{
  "one_sided": false,
  "final_lr_fraction": 0,
  "warmup_steps": 780,
  "weight_decay": 0.07
}
Rows from block 4 of a small image classifier, named by matrix and row number. Rows with one number belong to one channel. Each number is 128 + 32 x the weight over its row's rms, rounded and kept within 0 to 255. All counts start at 0. Numbers have three digits each.
After each channel's rows are labels from the 100 images, of 14848, where the channel reaches its highest value: "top examples" is what is common among them. Only what is clearly more common there than usual is listed. The data: photos of plants, animals and fungi (iNaturalist). In brackets: how many of the 100.
# convs1: first pointwise conv (model.blocks.4.convs.1.weight, 272x272x1x1), inputs 0-135
# convs3: second pointwise conv (model.blocks.4.convs.3.weight, 272x272x1x1, transposed), outputs 0-135

convs1.241:166170183175145114153121131026138121044147132164082144138095068142099195170113127182133105177101106146153115120106100198141087176092079115104119174090161169179121119120118118121135107098099152070168121157051122128102101133154135100174111153132148143147090138139130145108113145140122148115159104161102141135115087131154113152190130111145140093166066184099106130123117163063096112158105155205117170152130134112
convs3.241:125168109147100141114155124098154150063126184109129149084155212143077122098144110087131076089149116138170162170164138144133185147081120096111112129166129140143116084138085149129203120144117122132079128102148076144161094143165137131197114098122165065128148124104076103122085163122143120164115232113131141136170117160185078138123128146123109135135115127077106121081116034083134079130205134140081125164148153128
top examples: order Lepidoptera (44)

convs1.22:091169075135073193122180109117135153135091126132152153162166152146148079115076124109076112104119162103130181117102079161112181077131089121123126149105150086042118078119099154134121149099130155137123179180115129130099165067168079099139152142105120191182184103168094173140082203129068126186143115104162182152119154125084149161144140124092115108127123102115131135171134091173109108158092129114123112137204136164
convs3.22:126078162137175172137158134113167115156090187150155142170099130129073107156045123094127191162142164059128090136157125113140188111200152164152163117090128121122080162122079142125066139111175114184128101151146129110135182098106098125118084152134148135146122097118130173146177154173172128144121146094126074146184078154107134104132151126138042146117149124146076146162090089175108121146146084170116123100185149170
top examples: phylum Arthropoda (69); class Insecta (66); order Coleoptera (34); family: Coccinellidae (29)

convs1.49:193152161164122123105046183097140161161072106144108145143150159148108137133145099104149204112111154138145152124162162128136140168193119139166085119119181157114140133079163105096127146166127141141149068132127106114083074166092186089101106124152146229129112098073077109094157193145144107147083121162149107173055093152082159142110114072108085134161142159070103104117075165121099130141177174096138137172100171112
convs3.49:184163142173160114091118117106114066116132160100069068135092147103101063137153142179132108127102124111135073151103109129095118142160114107154079113135127142112166143141079152160012109091074140105142082084103096189131097128126063105136124091153185089091097108163119131114142080073084112116112119158101169156098174177102158069154155105104113124076086163096146149112090126126142161111106084140099158116127165143
top examples: kingdom Plantae (30); phylum Tracheophyta (30); class Magnoliopsida (26)

convs1.170:112129106144088168149105083116155170153140111147159107137110182124120096129117147153111100185116180195097171118144099169102159156123156108129129201116137122145177088098145173138061203132148098118102067137138099136114109112091138088078152070134079139176111152191129145145178120125180053146154148110108100124118169114159085132155140156133159152176093145118152097094173115089143150146124141142145198157160125086
convs3.170:161111155119146162157159111119124132091141153143103154137117149113107150117152073156169202176137106100129110120131144096128126149104120147118165104143145086151159167147193168138147121126114101155099138095192163146115102178191167176151204095090085131102156103121142164121180170141072137176098087148116165143111134129085132179109229169117167100160144169176110116058099115139146110129148153148119132112165145160
top examples: phylum Chordata (94); class Aves (93)

convs1.26:092136176109188150125127114192154148173148158173093116124113110121126159102150100113177165164115187098073132078162140124125143103177057092202124151139136103165125193171160113196190108117152106169151142120124108133151124161145163128140141118128185087134116130090044117100136137093187091177156095126160142076146089128120157072140102138135133054142075130180086043149121122094110145101153137175118115142175092093
convs3.26:051139102097170091099110145151123100175124107118173163159140151126118117134130145147123153128126145058108058160074147125121062157222135145122125097128091121144120085166070092131094115114152116126164100139179147116115138127155116154089132148138151091070151160131139105112106116155103099080132093077109137062157088118134155127120144093109162118125188068098143117140103149154065120195125147109139127163072070097
top examples: class Insecta (98); phylum Arthropoda (98); order Lepidoptera (85); family: Nymphalidae (55)

convs1.138:059096157122162150103168132159115145124095122119197178084161093107168132097127080101168131126101123129111137151058116152120085128101117127114128128163162164094084132147154160129190133033160112100143166127078140051175174110121130115106132120158125108060149161108109159124116135160205167102097088061100138134127078127171141182186073122144101067150165118140159109115160162123144103099097149105127060167150108118
convs3.138:147121101202114175130171149105135146170117070143147211098131102085105149125169122081070102117159125180082160175130078147116166156084139139191128095140129153125096130116156145157113084143076114135094176111145128093151087143156183101088088126156188106054115112044135167146128160118147094134123134119165083095135116160077064177108189148078140152126087102114170138106138149116122170156105089126118090149113135149
top examples: class Insecta (63); phylum Arthropoda (63); order Lepidoptera (40)

convs1.103:114115082126133183038147119169128155159178130074180124141142173109171135118176100135104167159145187110104097179123164101089126085141105155070157123139141095114109138132166051134115143099162131005159119082149207118093123121124136153089141146130121145156127144118138163161119126139141048151161126109147181108148107125131117091191134098129190141130094118096085106170089176164164103157144202071139120146162112174
convs3.103:144109147165154109139116112041124153117123137174208149130132096105150185124130183121127138132160092138175126083113178118116122127092094128081177082112118058106126153182100109100118138087147172146138142223149167175157137219112085122084146097123103156084105082137126118147158094096142092109130185097108140083033102163120112131138084097126130099159141115156107114212124163124085176120106128101196157123172184140
top examples: order Anseriformes (25); family: Anatidae (25)

convs1.152:102093137087168140129111170168115169113126142100137145184209097129115100142104142114125061136103117141178126113166139167141123203078122108161165114104152143210118143067165180130154076076125096139096189082161142166160151094129101098116084159109070123180116155114105173087141152131144166112137177143172114174141099084049139130153120125164159199100153168117091142072110171110137070170101125089128149141099131149
convs3.152:116153109134112157122127168119157112145098122088114157140157130137125076106164098172116133103133082088063110118122181131133120142145168192174152157138149088063145128126141083107075095022119144051122099145185113120173133114129044118162147155119158173142085167212052107118095131100151096106170121129055082173134120172141144161177161137168150119134141148122173140152158143117134096080138127127147171161147112153
top examples: phylum Arthropoda (74); class Insecta (71); order Lepidoptera (59); family: Nymphalidae (42)

convs1.6:134067136088081129143164148088116111102114159113143143175144101114119111081096097091130123097129117127070059149031077062098124102135138127109179145198090155130109095142137113146082128145169172150080164164108128130138135116135135098183200106130077151105171155093190138063172108135063129080108137105068153094091139151110066092122133097137112159104149084132180076149128172151140087178157164096118154153194171090
convs3.6:153158121097095151126115097069067140144165103159173123138113118110185062139096122081104121137110122109087060109134091109094122107145111159091123145153143134117119129145127106146070136133113140130149097107150132155097114137105075094133155137108125154151099229129083128108098153063101066098124042120099084087192148112137125136141100095170067150106135131201138132088149131101114093053115088094130152131142099132
top examples: class Insecta (71); phylum Arthropoda (71); order Lepidoptera (32)

convs1.64:121189134121144086065159118137137127194112154090112137173115124124149085058093170137077110132097165135151163102098083154114166165143108156132129169148070154099121115143097185081084098111151140132164074140082090139137106168130141138096133113100105114138064130130068128157185105096169155142146092130144116126153141096129225150107133155141132165118129040121114146103098149144123145137134175086121173162110152066
convs3.64:175102101126132125134134109171122112079129175101118104121124180109104172102196140144101119133144173134193148078119096170155133077149149123130114089103106156162149163146083195087107191077153088131067135135118140147114109106154147166090130096133139113147110138142157141070214069176074082148098136074150154148116107112112119114108140108144143113130115123127087124108065100085075123058135133122114050102200154097
top examples: order Charadriiformes (25)

convs1.105:167079144197128054084149140162111124167194114166081142085119171150100155167170094145103151131152120167124146142150111102085099133146124126125156117127129097081147143093139105152089105086195132117133158105110133098172137097138123145060153159068103102102150147128108112135045139123136058176092091132141082160121157170124139165145127108192148066142195091076163120102100119143088159109138105139110091158109181157
convs3.105:111114154148136086083136166124114120081096107068120177168120187116117141114149092111133074066095099079113135084182117147092170129150122186096127078150129176087137111149084112132115167101117096130107155148085095122131112127150147161130160121161090133122116124117103154108118164101143150097082120143114200164117094145084082124133109076125089140126136072183096106031121149082165195070086137124086128088151123133
top examples: order Lepidoptera (34)

convs1.16:096143121117129115155101123048148082117127119159134180156153094100106119112108181120159131165120191135099111139043121121122141115100155131133143115056116160130163133156097166090084196144136194116102120143120188148079108092130079118078115158131108255149152137094083143166120128117184119133094116087119122169088140115138149131152141114147111154109065102110175125117145192149100142135144113124149097129191158106
convs3.16:113166081157222131143144143128073090146130155140165159114115186129150139109099160138089100169145131126127076064131076130107100124156133155089100151158138141133134139077125120145152153162056138145126122069163116130138121087126148167063167150110189104118124144132157224180105130162101121104115092150089079165112162076118198184086114122139111127132064189164177170214084143154136120098073110098112106142130153104
top examples: order Charadriiformes (29)