config.yaml
num_classes: 67
head_dropout: 0.1
residual_init: "none"
beta1: 0.95
adamw_lr_other_params: 0.0013
grad_clip: 1.0
lr_schedule: "cosine"
warmup_steps: 780
Rows from block 4 of a small image classifier, named by matrix and row number. Rows with one number belong to one channel. Each number is 128 + 24 x the weight over its row's rms, rounded and kept within 0 to 255. All counts start at 0. Numbers have three digits each.
Before each channel's rows are labels from the 100 images, of 14848, where the channel reaches its highest value: "strongest on" is what is common among them; "place" is the part of the image that holds the peak. Only what is clearly more common there than usual is listed. The data: photos of plants, animals and fungi (iNaturalist).
# convs1: first pointwise conv (model.blocks.4.convs.1.weight, 272x272x1x1), inputs 136-271
# convs3: second pointwise conv (model.blocks.4.convs.3.weight, 272x272x1x1, transposed), outputs 136-271

strongest on: order Lepidoptera
place: middle right
convs1.176:156133146077190167124115131144120126086126134143137170128164145140145142125111196125128143164134146131096107126114101118127132133183133146132143148179094119089128150126146136125118145149173169139130149118117159103136129124120103142117100099158104135114162109133109153143167151120115130150120144113122104109190122118136144084131134132119131117111144131113129112104132143167121131153112098121149140131115133126
convs3.176:156089151134116130098117128112106162122122120120114117136103142106128106096142128094163130077110121087154114100096147161142131135177131115154114137133121102115095142134155112122196106145103112156157103123129102120149168106157134130112098134122070113098133087150102094163110151147128140127105157087098129133152141128137106126132148107089127116132131115103131166128201075146152128137121147116140190094133128133

strongest on: class Aves
place: middle left; bottom left
convs1.189:104120137110090140064136153131177157131109151149102107120133088113122166155109093122145143149103127121128149184126120148115121111117141128105145140137160147089110124091123142131158169139140127106109111146120154168119082147144136149110127121147130117141139147151078135157167101126083149139155118121104127133153120124134134109164102107155154145150106108124182149085139156118129152178179158141216144134135128147
convs3.189:160157076170102164154124159120144089157160090136102147105138121144185165117148116130139107092141120144099155129144128121134106155155101106122149178133128109111151139112139109136110129107123114127140150159113122141151157117168117203168139123173115109149127112141125170100110113182112129151158133128167130087109146071117140141107118098148135169133100107126083129137193113118108123125129152133119138152137141123

strongest on: order Coleoptera
place: centre
convs1.145:140137145131108118127093072108096114166091096124177161120155158127101102138110100171154096112108108116110150172138148141129126117140119140165146104154122178139125122139132130147133142164135108147146108109148118132113124120142121181161113114122127128127125164112100139125127110148129131132141146158148119146119126077143136164144192148135093127071179105156169136086123110110117163129158171133126133182090116096
convs3.145:115129132135118123109131117107127139128135133119108130120111177121103149164149118100074080101123146131129158142095113075134099123134155113115125174132138085144144094116136130116138105128121134185121168139083119129134141128126113121132152097072119110123146137103128135105156150151116119128112143114141115093153116126125123147121107095153122111144122108089106096152141147079118133148105144109142115132135123100

strongest on: class Aves
place: centre
convs1.165:190122143127122158107134154138145212146133141074121156131145150101157144112114116086123160152151101118102125108131089108144135153133134132118144082152122162150136120143132140139124144156152082133138130119119097101169117150109138105126154145141151116115111096124155158114137135150074125094127149139108144134134080200119120132108142142102113122080132071126166145121105141107137123128097156147149106130109148118
convs3.165:153160164125143125119124106141081155159115126137163163130149140081144124159114149130146107134128095134141152142117133100126154103136141117172148103116104106182081097142112098126156141144080171156078131118132156207122125142095136127125126117115134104139113120078147094151126155141110136127123179139144099104153127104109141109154131163164131114147098153106093139141121186121154085130081120157156087122097088110

strongest on: order Coleoptera; family: Coccinellidae
place: centre
convs1.246:095133104153135109153087123109098114144143147102112123148129142145121129144095089164125109127118112147150152160167135106106110191122089130113136149095141109152157131121096163122074119116108111169071144092130125134153150109109148133118137099162148135114093092130114163146174126143116090133130103149122176090113118121131105107113101144176138097069146168171150120154135114145148132162147134133123126169109121142
convs3.246:099128114127137120149117131154102120116111168159131136079123081111159122082085167156142179173126140135158146128113140122135095158136122187142105127150170097139117173119113171123139095117132139107128152135108119163110096123143116151145138111141132156138130137142129125106106134124154193138179113113152112114118164091176127163140113152168133153110092157119130099150110152121084130096128116102084144131132083141

strongest on: phylum Chordata; class Aves
place: centre
convs1.170:140123133122158068136122162177151086139114147116124063093096142170153167159141117169121102133112141077133161103109165108085152116077112145130130134126120134123127112136132117137137109152098093131132090154123128136155135118135140131070110121131123157168122101148127147118166141134082114181119113131053143122139114070124150129123125113147106093135167137085150117103135095136109155115120126145125124119103099118
convs3.170:165145114122130140096120111151163111117184149124176138126135101085163138139132139074150125124153176132183134093123173190120131154094172090141126134150106113129136162140085173134094111149132167139126135123108146176155119095153149084155151139128125130161147128130141136123099134109071156151117129106202116157135136126109110140121151122132122128145144145127148163171135095120150173124133123123155151117121145119

strongest on: order Charadriiformes
place: centre
convs1.16:144122145118117085126081102124112146149107156103145168141146142133087152162160139137146135158129156140099117149184116130155099145125168120129092113134143125116120173154124110097084162150137159099120135125124134138178084133124132125104165121105134153144109202104069129154115201127110150147118140134121119123136153128090144122152130130109105153125079134133146116141104133094127161126165127131141128144068109134
convs3.16:150147171125145146092107115109150162144102125160096120118140142126170152147121109108147123131105125109102130123109131111127136157121137130096125193139165170114115129140114076128142155148162096131161138121149150137165118086141147111110126153113103085119157114135131152153111103135122150081156130094125129132122107108102131124144151156139171188184109140148115144111122090147150149152166121164157116150149135121

strongest on: order Coleoptera
place: centre
convs1.263:120123102170119138112056153168148112159150124155136125138132164185096178136150104148126073144165087134158130123108138095113125127123126126152154164122164144138125108169166126152150150102122121161160096138141110137125119116141143107115138120126150127091134132113134131120109127125127147146120122145122104126136188137106182121118099110141174096117101110092086159109137111151142117163124133177096123084119164111
convs3.263:120141130104150163130115096130090117114152109133121175155119146121117109152147129134159134144178119128111142075115148098140128156153141119137094133121144147110157170101131086135108152066141128164091183150146139172157126164081133181192164132137157124154145078107108158126127118127162132176120119081087125114112142109115169140108110175146089098119143121125122110101154127159150173093156137113105082156112145134

strongest on: class Insecta; phylum Arthropoda; order Lepidoptera
place: top centre; top right
convs1.120:105148112123115147115191163098138149142126113103087110095143132095088089086121108132109131125106097110119115116112128099119120140163156136146104132115108152111173145088117149120099127162132133119125108172169117124099126040142124103137139100141159099107112122101121163131109219150108111137167124124088139135091103120137121105130078138122119080129156106101101134148158111139119098127156129127107107107128126127
convs3.120:102102141115121133198123116114159131123124119137104106154170122151113147151120091107112118127116122112109089126124144098118084199085094138174126132121130185120134126125120139113084122124121128142110114113110129115124140088124133120095109147117158168081160146145157136146138100158106119144165156117103118119108095157119188117085136103100142121095142090111118131124109120125110094091141116123126156103094110082

strongest on: order Charadriiformes
place: centre
convs1.64:159122149157108140149107109097125138139149096092137179128142143093112123135142110091132115135109126093094135091096144105120122106172102136143096087147144161129121153161137149116079150139136127087130102172150104169120129105125147115153159106094124116162126157096165117120161109093142141125125087168100140101108113136121148134180116124139070115082154132111118120091122178128083126136121112070154142165133097126
convs3.64:125165120145108137107122134119127098116143165110149153140101098090095089113178168113098164124113146126092154127174134104153171148120096107138082127128142125151094141095120120150162128122101123141112122150077118136109130129119116115132107120113117117113206087121100131116106103134153140122097120178113149128131121109176086098111105130119120147117150135097123096117195108158137103134114148154138179152139144122

strongest on: phylum Arthropoda; class Insecta; order Coleoptera; family: Coccinellidae
place: centre
convs1.187:138080102112131097095134141149122100130122128143142153112156151160124146158107101148133134172146161135140133152159137135126126138132112153117107146139105124119141116137108082153161152151124068110146133180082109137146129150185128088116135122172091132139111143095176099102121118147139125154129141116119102118139093118096132142144156123133073155102083106130121171122144125114136147148153155117117149124154150156
convs3.187:094128090114139147104111129114126116148127065138130112137053126116129162093109096088118149107173138113147097119184141141142089124130093110124127115155136115128121137162111132176092120118103104165138147091112128098086153096133172079126151102130166143116113112122134130120104084131127135092103103143138127117124115102141123134128095101140110133100116127147121119120136171104111144131144124176137126091116114122

strongest on: order Anseriformes; family: Anatidae
place: middle left
convs1.103:110139127135069142144162142145122147127115076145141133140158097072093125126131109133129129132133105102145125140103109108147076123124160110134131113076102096215154110112107107141154115143098134172101129114127124101122137145144092135105156107110130167130130134103145107132104151145146121136125147079102145147102128121121139131151122118148150139084106107145132143136150119093076107106117125137081127122134144118
convs3.103:151108085127121077119145153116108141128092148153113113139113105133104118087106164126144162125125189184073122170116132112140131107099187126128127121110128118124138112128105120109127140115121146112109144085139100160090154133088150142113149128131107111090113124139133142182130128145187124109157138096132131121110130116073109127133116122111159141145110137132149109124110116097089131143132105127118125092106103128

strongest on: order Coleoptera
place: centre
convs1.244:138142158132161108151121142048164133151102142165126110090118120143161118092136128164115097171127126108158111150154102128144165095130115119117120137139134116117165175146138175165128179104148137109153110078138104147149158131135153108165150157128142163129109088101134174134131163125063112163123124112134153112169123145122181127105112128120130076149133132103131124114124113079121128156114138097104140108124134122
convs3.244:133125112161109125165129124139159125096118159078143135118127120107104115129121087126146090183120117155114143102110137128130139121133160198124160101147147102153094124143150120178107169153117139155114170117131128127134161153149166113114137108120157080149133145138156143138131099123100087146129115154136144154143098126194124139155135116165140155133084118124112086147130123173136108097146164128166127139114089150

strongest on: phylum Arthropoda; class Insecta; order Lepidoptera; family: Nymphalidae
place: centre
convs1.152:155129109122142113129138057079132135126126143160141118127135120107111134113114100150175127145113117152162125120140133141147146155186109161123161190154129103147153147153169107125145142106148166146126125164156134129135115128131118152161154130109102130109098143093136119090106129100145144117139119123145149070102139098105119117167142123147071159095137124083143140163133121134132152092175131144130144096135150124
convs3.152:180134161133096152142129151155161162116129113156108133087128117131121128082102133133095142167201100134130153116143096135145146153121132134142132133155158136103160125140132144117082082124157155129163141128138143146127107103136078157144102137115141093081163111131125145149081118140132158150127156117102155158150138108148123108121129119072126172116129125134103130152090109130121142146081116089142115155093118153

strongest on: order Lepidoptera
place: centre
convs1.105:126131095136123105135135119118161117111124110147105138145094077112142126151115166105116152140046114123105120073102148153133117098074134103133148098096133136112140104123127144145127125090147129148161132097126108135178156135117134155148145104085120129115138151136167128121151129148155166156158147132108167111090133100119146200095077110120121142155155114127159120136166144134172132150166094124108121108133104148
convs3.105:164118137105104144120100135112102112141141117109101135109121089115132119144137129108144110117146130171122127120125185108129134125106118102129110124142130167167110148101120154139126121131139154132141137089130118100145136102115113095128130196118103083124099120158160093113144119118084141103089155135120149098074149091166102117079162093074150130102120100164127118158098133167157067132162100146181151093099127123

strongest on: class Aves; order Passeriformes
place: centre
convs1.177:112132124166082103107096137136125129140122105104126158101131114117117097113115136123135105074124131149130144099120086128191169105097151159122111090120120144159142144039124116113096133140185116145128132101154160175178112163126104124148118165113178103145113107142133120117118153099081118140104093136169110097170141108114144106103113144132126107127111111084087148140134128143123161121120093122100157118153113121
convs3.177:122126112104114125138150167143147095078123124124124159121130127083140143145155102102147098161119130091099161154107133115075161121114129132132154158193151123119151063133139132134115128149126129139066156107114109143122123104121080137174092143132105156146072084144096102154196158167132145131144103155132159089174108127107104133129129111144116116129101142096148155101121151172139112141153136143108118107138136137

strongest on: order Passeriformes
place: centre
convs1.128:128134110105158120104126136154131165151092163154118163084176147132111135111094142126114112148144138145138151135099094139174105136131111134144130122168126120088097119152127110149132141127149155122135150122155117128169131184097117118160128142120128112114141192128134161101149153150078124141114154160088077160116159116146101087135110141156138108165115082136114141113169103093135115131179145137122124167091121143
convs3.128:140169151170116116120133111163117140148135117139086124134103113086117138136124102109104098163121111135123155135102144122134111125098134136083161079111125116103104113126122109129123145165137184179182183136137093118124111119119145124103140142152121136137139142101133128097132129110130096189141145164096142162142099159127132112122120111134118149115113122124139114086140105142112103108123113127124083134141118148

strongest on: order Coleoptera
place: centre
convs1.186:152105107074138131098079123163125127102083160124157128121138142105143130116134120107103196164105124086156135098139158112152168153069081124128131078098116114108100143150085085156087190112121114107098151141113091111091101127119155128148143115148156128145114085141163129124117116129091131145128091125148113120097123090103130140135173139152080126163147156099168111170128103137135125113131139121114138121128151136
convs3.186:129131099100121139175052075129123146094174139137126090094168165085123140112180126144129127113122131141138100131125133095123095106155138121141120113118111121106105147131139129142121116114118104098112141163105163148105145110161117143105114145110135113152155128122157151118163122165159127128125146136111114119127141142163121160122143096136140117115109168156078168150070127154085106164100128114102125135092134132

strongest on: phylum Arthropoda; class Insecta; order Coleoptera; family: Coccinellidae
place: centre; bottom centre
convs1.22:098092145103130136175109142138100162146138169117109133122172111129155137118161136108177127131121099126152153119167133140098160161094146183149104124162123094132156130167124140144126141131126062121134141086106149138130129150126106113106157099124118167106133160148140155136144120142094103085109131165153106105127152158146105124162133165087132112162132158114114110159111161162088123122129126098155121106152109132
convs3.22:131091146146091145130111146131135104148119137141138130133140111118050119142157119145135135187124096156135101145175138145137161184132182146136138143162196119174148120126152133124167096126140170136138144133138126131165133114140097137146147147120116112120107092113148126154145112124123180121146154107167137117126121110113106193096134152178141145108130138132151124148154100128138153175169139115150132114129140125

strongest on: order Passeriformes
place: centre
convs1.202:074151122148141150178124139112168095157099114130123063145094158131131125105068127150157084120107119081152147121120097164137131170133089158154120148133127147100126135126095129157119127160098185129118130115113133114086135140114093134121156146127131078114121110137151087105167109123088111118128128129161124135146109113135108138120162147109055138103135141059153132132160142150119130138135119144125111120140113151
convs3.202:131118132172162144152121150129124104138113162119122128141160175113102176115133169137129115107174140133139156131096090143126106168132134128108087180122100144158129115120113124129132156089179146158116148152126127139140134116137127122116083121130183073148139120131129100153138120153126129095126155107129146118147113110131146091138110102144126147146082145132115127193128171176107121126161145126129113128126146131

strongest on: order Lepidoptera
place: bottom centre
convs1.125:129133129126094115104149087124086092139101129162119126075116112090099135157126138130118095145161151125125100101086128128162115126099148091082142123153109116117115106120148116158096147145117161125125109139152142158099134112141182110127153101124113222176067129141080182113129122129148146163125099136121120146105153107137152135144143126115134162121120056129118140116131108104099198114159118129145154129093107096
convs3.125:131095087121073123123147140115096116120127167101151104144158122113096115109121081166172123135115124107143099170117138104163112143086101135116111139113136173116138140137112120102133146167131112109090172121169118127130106150137151121114099145110142151111146111153169147105161116142148129136151113192134195129128104115178131138148167079154096156156128146110107116141124116150120120117131099121120099100126138163

strongest on: phylum Arthropoda; class Insecta; order Lepidoptera
place: bottom centre
convs1.139:122128106101101089102116142132105105107170129127115177125206141103134099072155145122177154158111102094102117119079141106129140137131132133163104154102153121155136119132113158109118135134113107129125108174128175138120122177120161145150156176089137151129132142131141149123119153108110123149125131146109152117123135136131119097147145149156106130184195120177113150146152148145157104159145136120135150151138105149
convs3.139:136149134108114144132188150089119093105161097110081105101131155131113110143130108116104131146119109129126137123126129113133132100188136100153099080156119123124133153145126108141153148102089110129169109106141147075090132123131146130096119149141134139132126101149120090161135134122106122181099140094186155135125150104134106105126113118133131127098108149101128162118174140067107146146144130082104158133083118131

strongest on: order Passeriformes
place: centre
convs1.9:099133149160159126144106130104158157116126150156104157152148149128145105115112125128137111094111103162130143088101150161108164127108153113151143142107147108138106149157126128118110174154108112112094101162100108148128132100140109098091124133145136144112113160096153099139134164123115147139131117155122151196138138136111144141165085146122142140125149162196102070121091142111105123177137132140081135151134107151
convs3.9:119172117080123167125150097182167076082119136162137079139129062099117145089140081099103126147140125112100145135092156155112090149130118103123110133129103108127127166118137155089056136123145163146132114115072106145154085146170080162113174136123163134118077133118131139150117150092150116154137073106150156135124136112085143148137158109160113117133127159130121137145110133187138118137104110104121115169103136153

strongest on: class Insecta; phylum Arthropoda; order Coleoptera; family: Coccinellidae
place: centre
convs1.215:116156101118126098116085095130117117141140109106114106066134159146115136115106110154084109169120130102125172118134131150120090125152133126145161136124127140162119154131120134138090118131145122099154123095121169113149126098186107088094134097131170135142143090115109101100115101142085112103109115112136098127127168120123146127125179167166135144112125144125123153114131121136129104150112123091163150113154098116
convs3.215:125152108105180158129098149146188131134093122133175125161139116142113119161137159135111094148153093117102124127134124136119169176089154120153105112119139145121138147125136168167169158106104118132086138099137128157167131137123115095134157117100147112138139104121093103116094117143142153100137149127135141155127119115122116161159095089083135123141142160121176105126088157158130106093143118093153119133110125147

strongest on: phylum Arthropoda; class Insecta
place: centre
convs1.62:152111099155098100118108130140129172113125099146124110141201121105143126134159137102115133117147119126130106157117147146128139096133131113179104120106079105118154155154131150127120140149146101127167078149129108095134115126135128102097183110134131148122128121103116115104152155138153112155097136147128153131130108128132149115066135146168076145146123110154158133105158149153116149102112128151135122120100133139
convs3.62:120113162131124124147144184106107158162109163119138104076127135159202140140131088158135167132097149122158146153135162104135110117143135140095123123128145121120156138161151112122166131134124143150144125104161144123143142109142164142158152117075172140154152117118147110112133157154155119136122138136155108176122150112165137123108134167116118113180139147161069116121109134094127155142146151124105183109159136128

strongest on: phylum Arthropoda; class Insecta
place: centre
convs1.184:125164144143124096137147111163087124152124164133107130133142135157146139139113103145147120123089099130152115172152115112059143126125126114170138098119097153148146145092143140098112137162125102167140139143115160139113130139143091151120139111109138108115101139155098163112101101146125105138080087138172130152123152133165122138106135119125123105140120124141155126086142101132168153122126139131122135108115159136
convs3.184:140168150109171152087071144144140165082148135134104156104184164157127108138100183174112155120124098127096130086088145138158152106121136123109138130165149178161151067109142112130145136160104140155107144102130110107137156117167139121141120141101124136106137107155125144146125101130127138137110084092129128125135177120122150126134117170094154157138104179134128158147164144137116100125155134096080147115107151165

strongest on: class Insecta; phylum Arthropoda; order Lepidoptera; family: Nymphalidae
place: centre; bottom centre
convs1.18:128136141084131113091150125101157087133107115102078117130128119134114133138110105137120200152102098101106136126128119144106120189112165109104131110129111127078171113133106160147163147153136132123143117112102137105090124104176127086099103145125194131142112161109120108144125086147127134103156117084139108114136120117182139160141131104117120140128132084121158181145155137126146141135122150182085142155094100113
convs3.18:162113106091164080143140124102135153136128107126149119096146141146131084134144116177105155109131164111141136126113104160108131140130110102091118191111141129146141121094141114181125134152148092153143101131154165138157135122106119106147125103157119146126095151149125157159131139111139135124129145108140130144129127159151125137143109113170075149140131142120145126085111133078085157130159162097146124100109146117

strongest on: phylum Arthropoda; class Insecta
place: centre
convs1.196:131123121162119142120130155112080109137129093149120129182132132151139168055124152092064135146132130119142125106117139126179116127150173114107151104134100132111137106130149140099089148073129088144127111134098118110128112126115127117128091156136147090129117100129181112103114079128095125124097135144123137117111089110143122143092135144120146106154158139093100130112153162116103157158141146149084116114124106121
convs3.196:145125186089112142102135140097148159152110154207157115098128184095145151118122146107116105137122097166134164091103122134114094158165101167124159107112086146082131132079134104138090132177150099104081138147104132159109133102108112095145101080136113139094112110118082150123156161108140119110102107147132138164108141108133118134148156133175144113085147105124114136159147146127134095139130107117093140159125118167

strongest on: order Passeriformes
place: centre
convs1.60:142140116154157172124121153116117124164157161128122123145139154171115145139092125128137088149116113124103154185129137155146127163128110118122160083132136167157103117117134119142090150131162082144160132109147157136164135137149131094157106146107116167118132133109094131171092134063115164075109127166104155074158123162127128134095113097126110087129112122116114116105127123088151121145145148138142113120092175111
convs3.60:127162113124128125157130120150117152143127133106150116172099161065123109106139149171141096144131107138121153082142122130121137138123163085100101126124063107080149081120104148123118148138142100117085153096141140130113116151164191132152146151130132122128136141104133102120148152154125167128159125118135166129106144121140134161111093118116070163121157129131186138103134137122143105121111130116112100154144130143

strongest on: class Insecta; phylum Arthropoda; order Lepidoptera; family: Nymphalidae
place: centre
convs1.26:117123140144116126124148144136128151105135150110102062140118095189152138097172150125110177148143106147152121126115145134152091104071133154106115132096112125129149151145120136143116158162134163136135135083110124094098122162121119101110132113127160101085111138113142142165195107140196122139117121136127114131107119121115113142138162157105125121151136121169130125131152125113151143158132159116117135166101105147
convs3.26:110101112149171115140210120151119129120093140113147155143121114118137086120126158140155097154156113127133124120128168097084113093144106110135119182126117130104108193106141146128142110168095126093134112127107160100142116170142162116154094125125092125125117139098111094116168151104127083120130079101109135110167142133108100103138117136066131136181152124153114107143101098089106124119141132113114096117138083116

strongest on: kingdom Plantae; phylum Tracheophyta; class Magnoliopsida
place: middle left; bottom left
convs1.49:120124159113104126142102152132146109143085116113137135135151119190077113149117073120141156126140104138117120154111117140138114120130157070126075114139143177138147148134158111134129135117110138133132136150148132121122134124062134137156132120160120143113125107184148102122149124125088131136097090158106141165117120135130128099113153112107144156151173107131120144130131137084114111168150075082121142126120107144
convs3.49:122097147108158110145175138125113101169099158094131165102099120165118144179114100142135131133112115102101107105154108180110094123092125104131105121152136149158130088137100130082104122107132126108112119131126119135128146128122097113116163105118125098130145116134143098098141094133092130174159151114113112102105156138133100107151131116140111129108148140118164123074111116171140069079103097104128134102182087128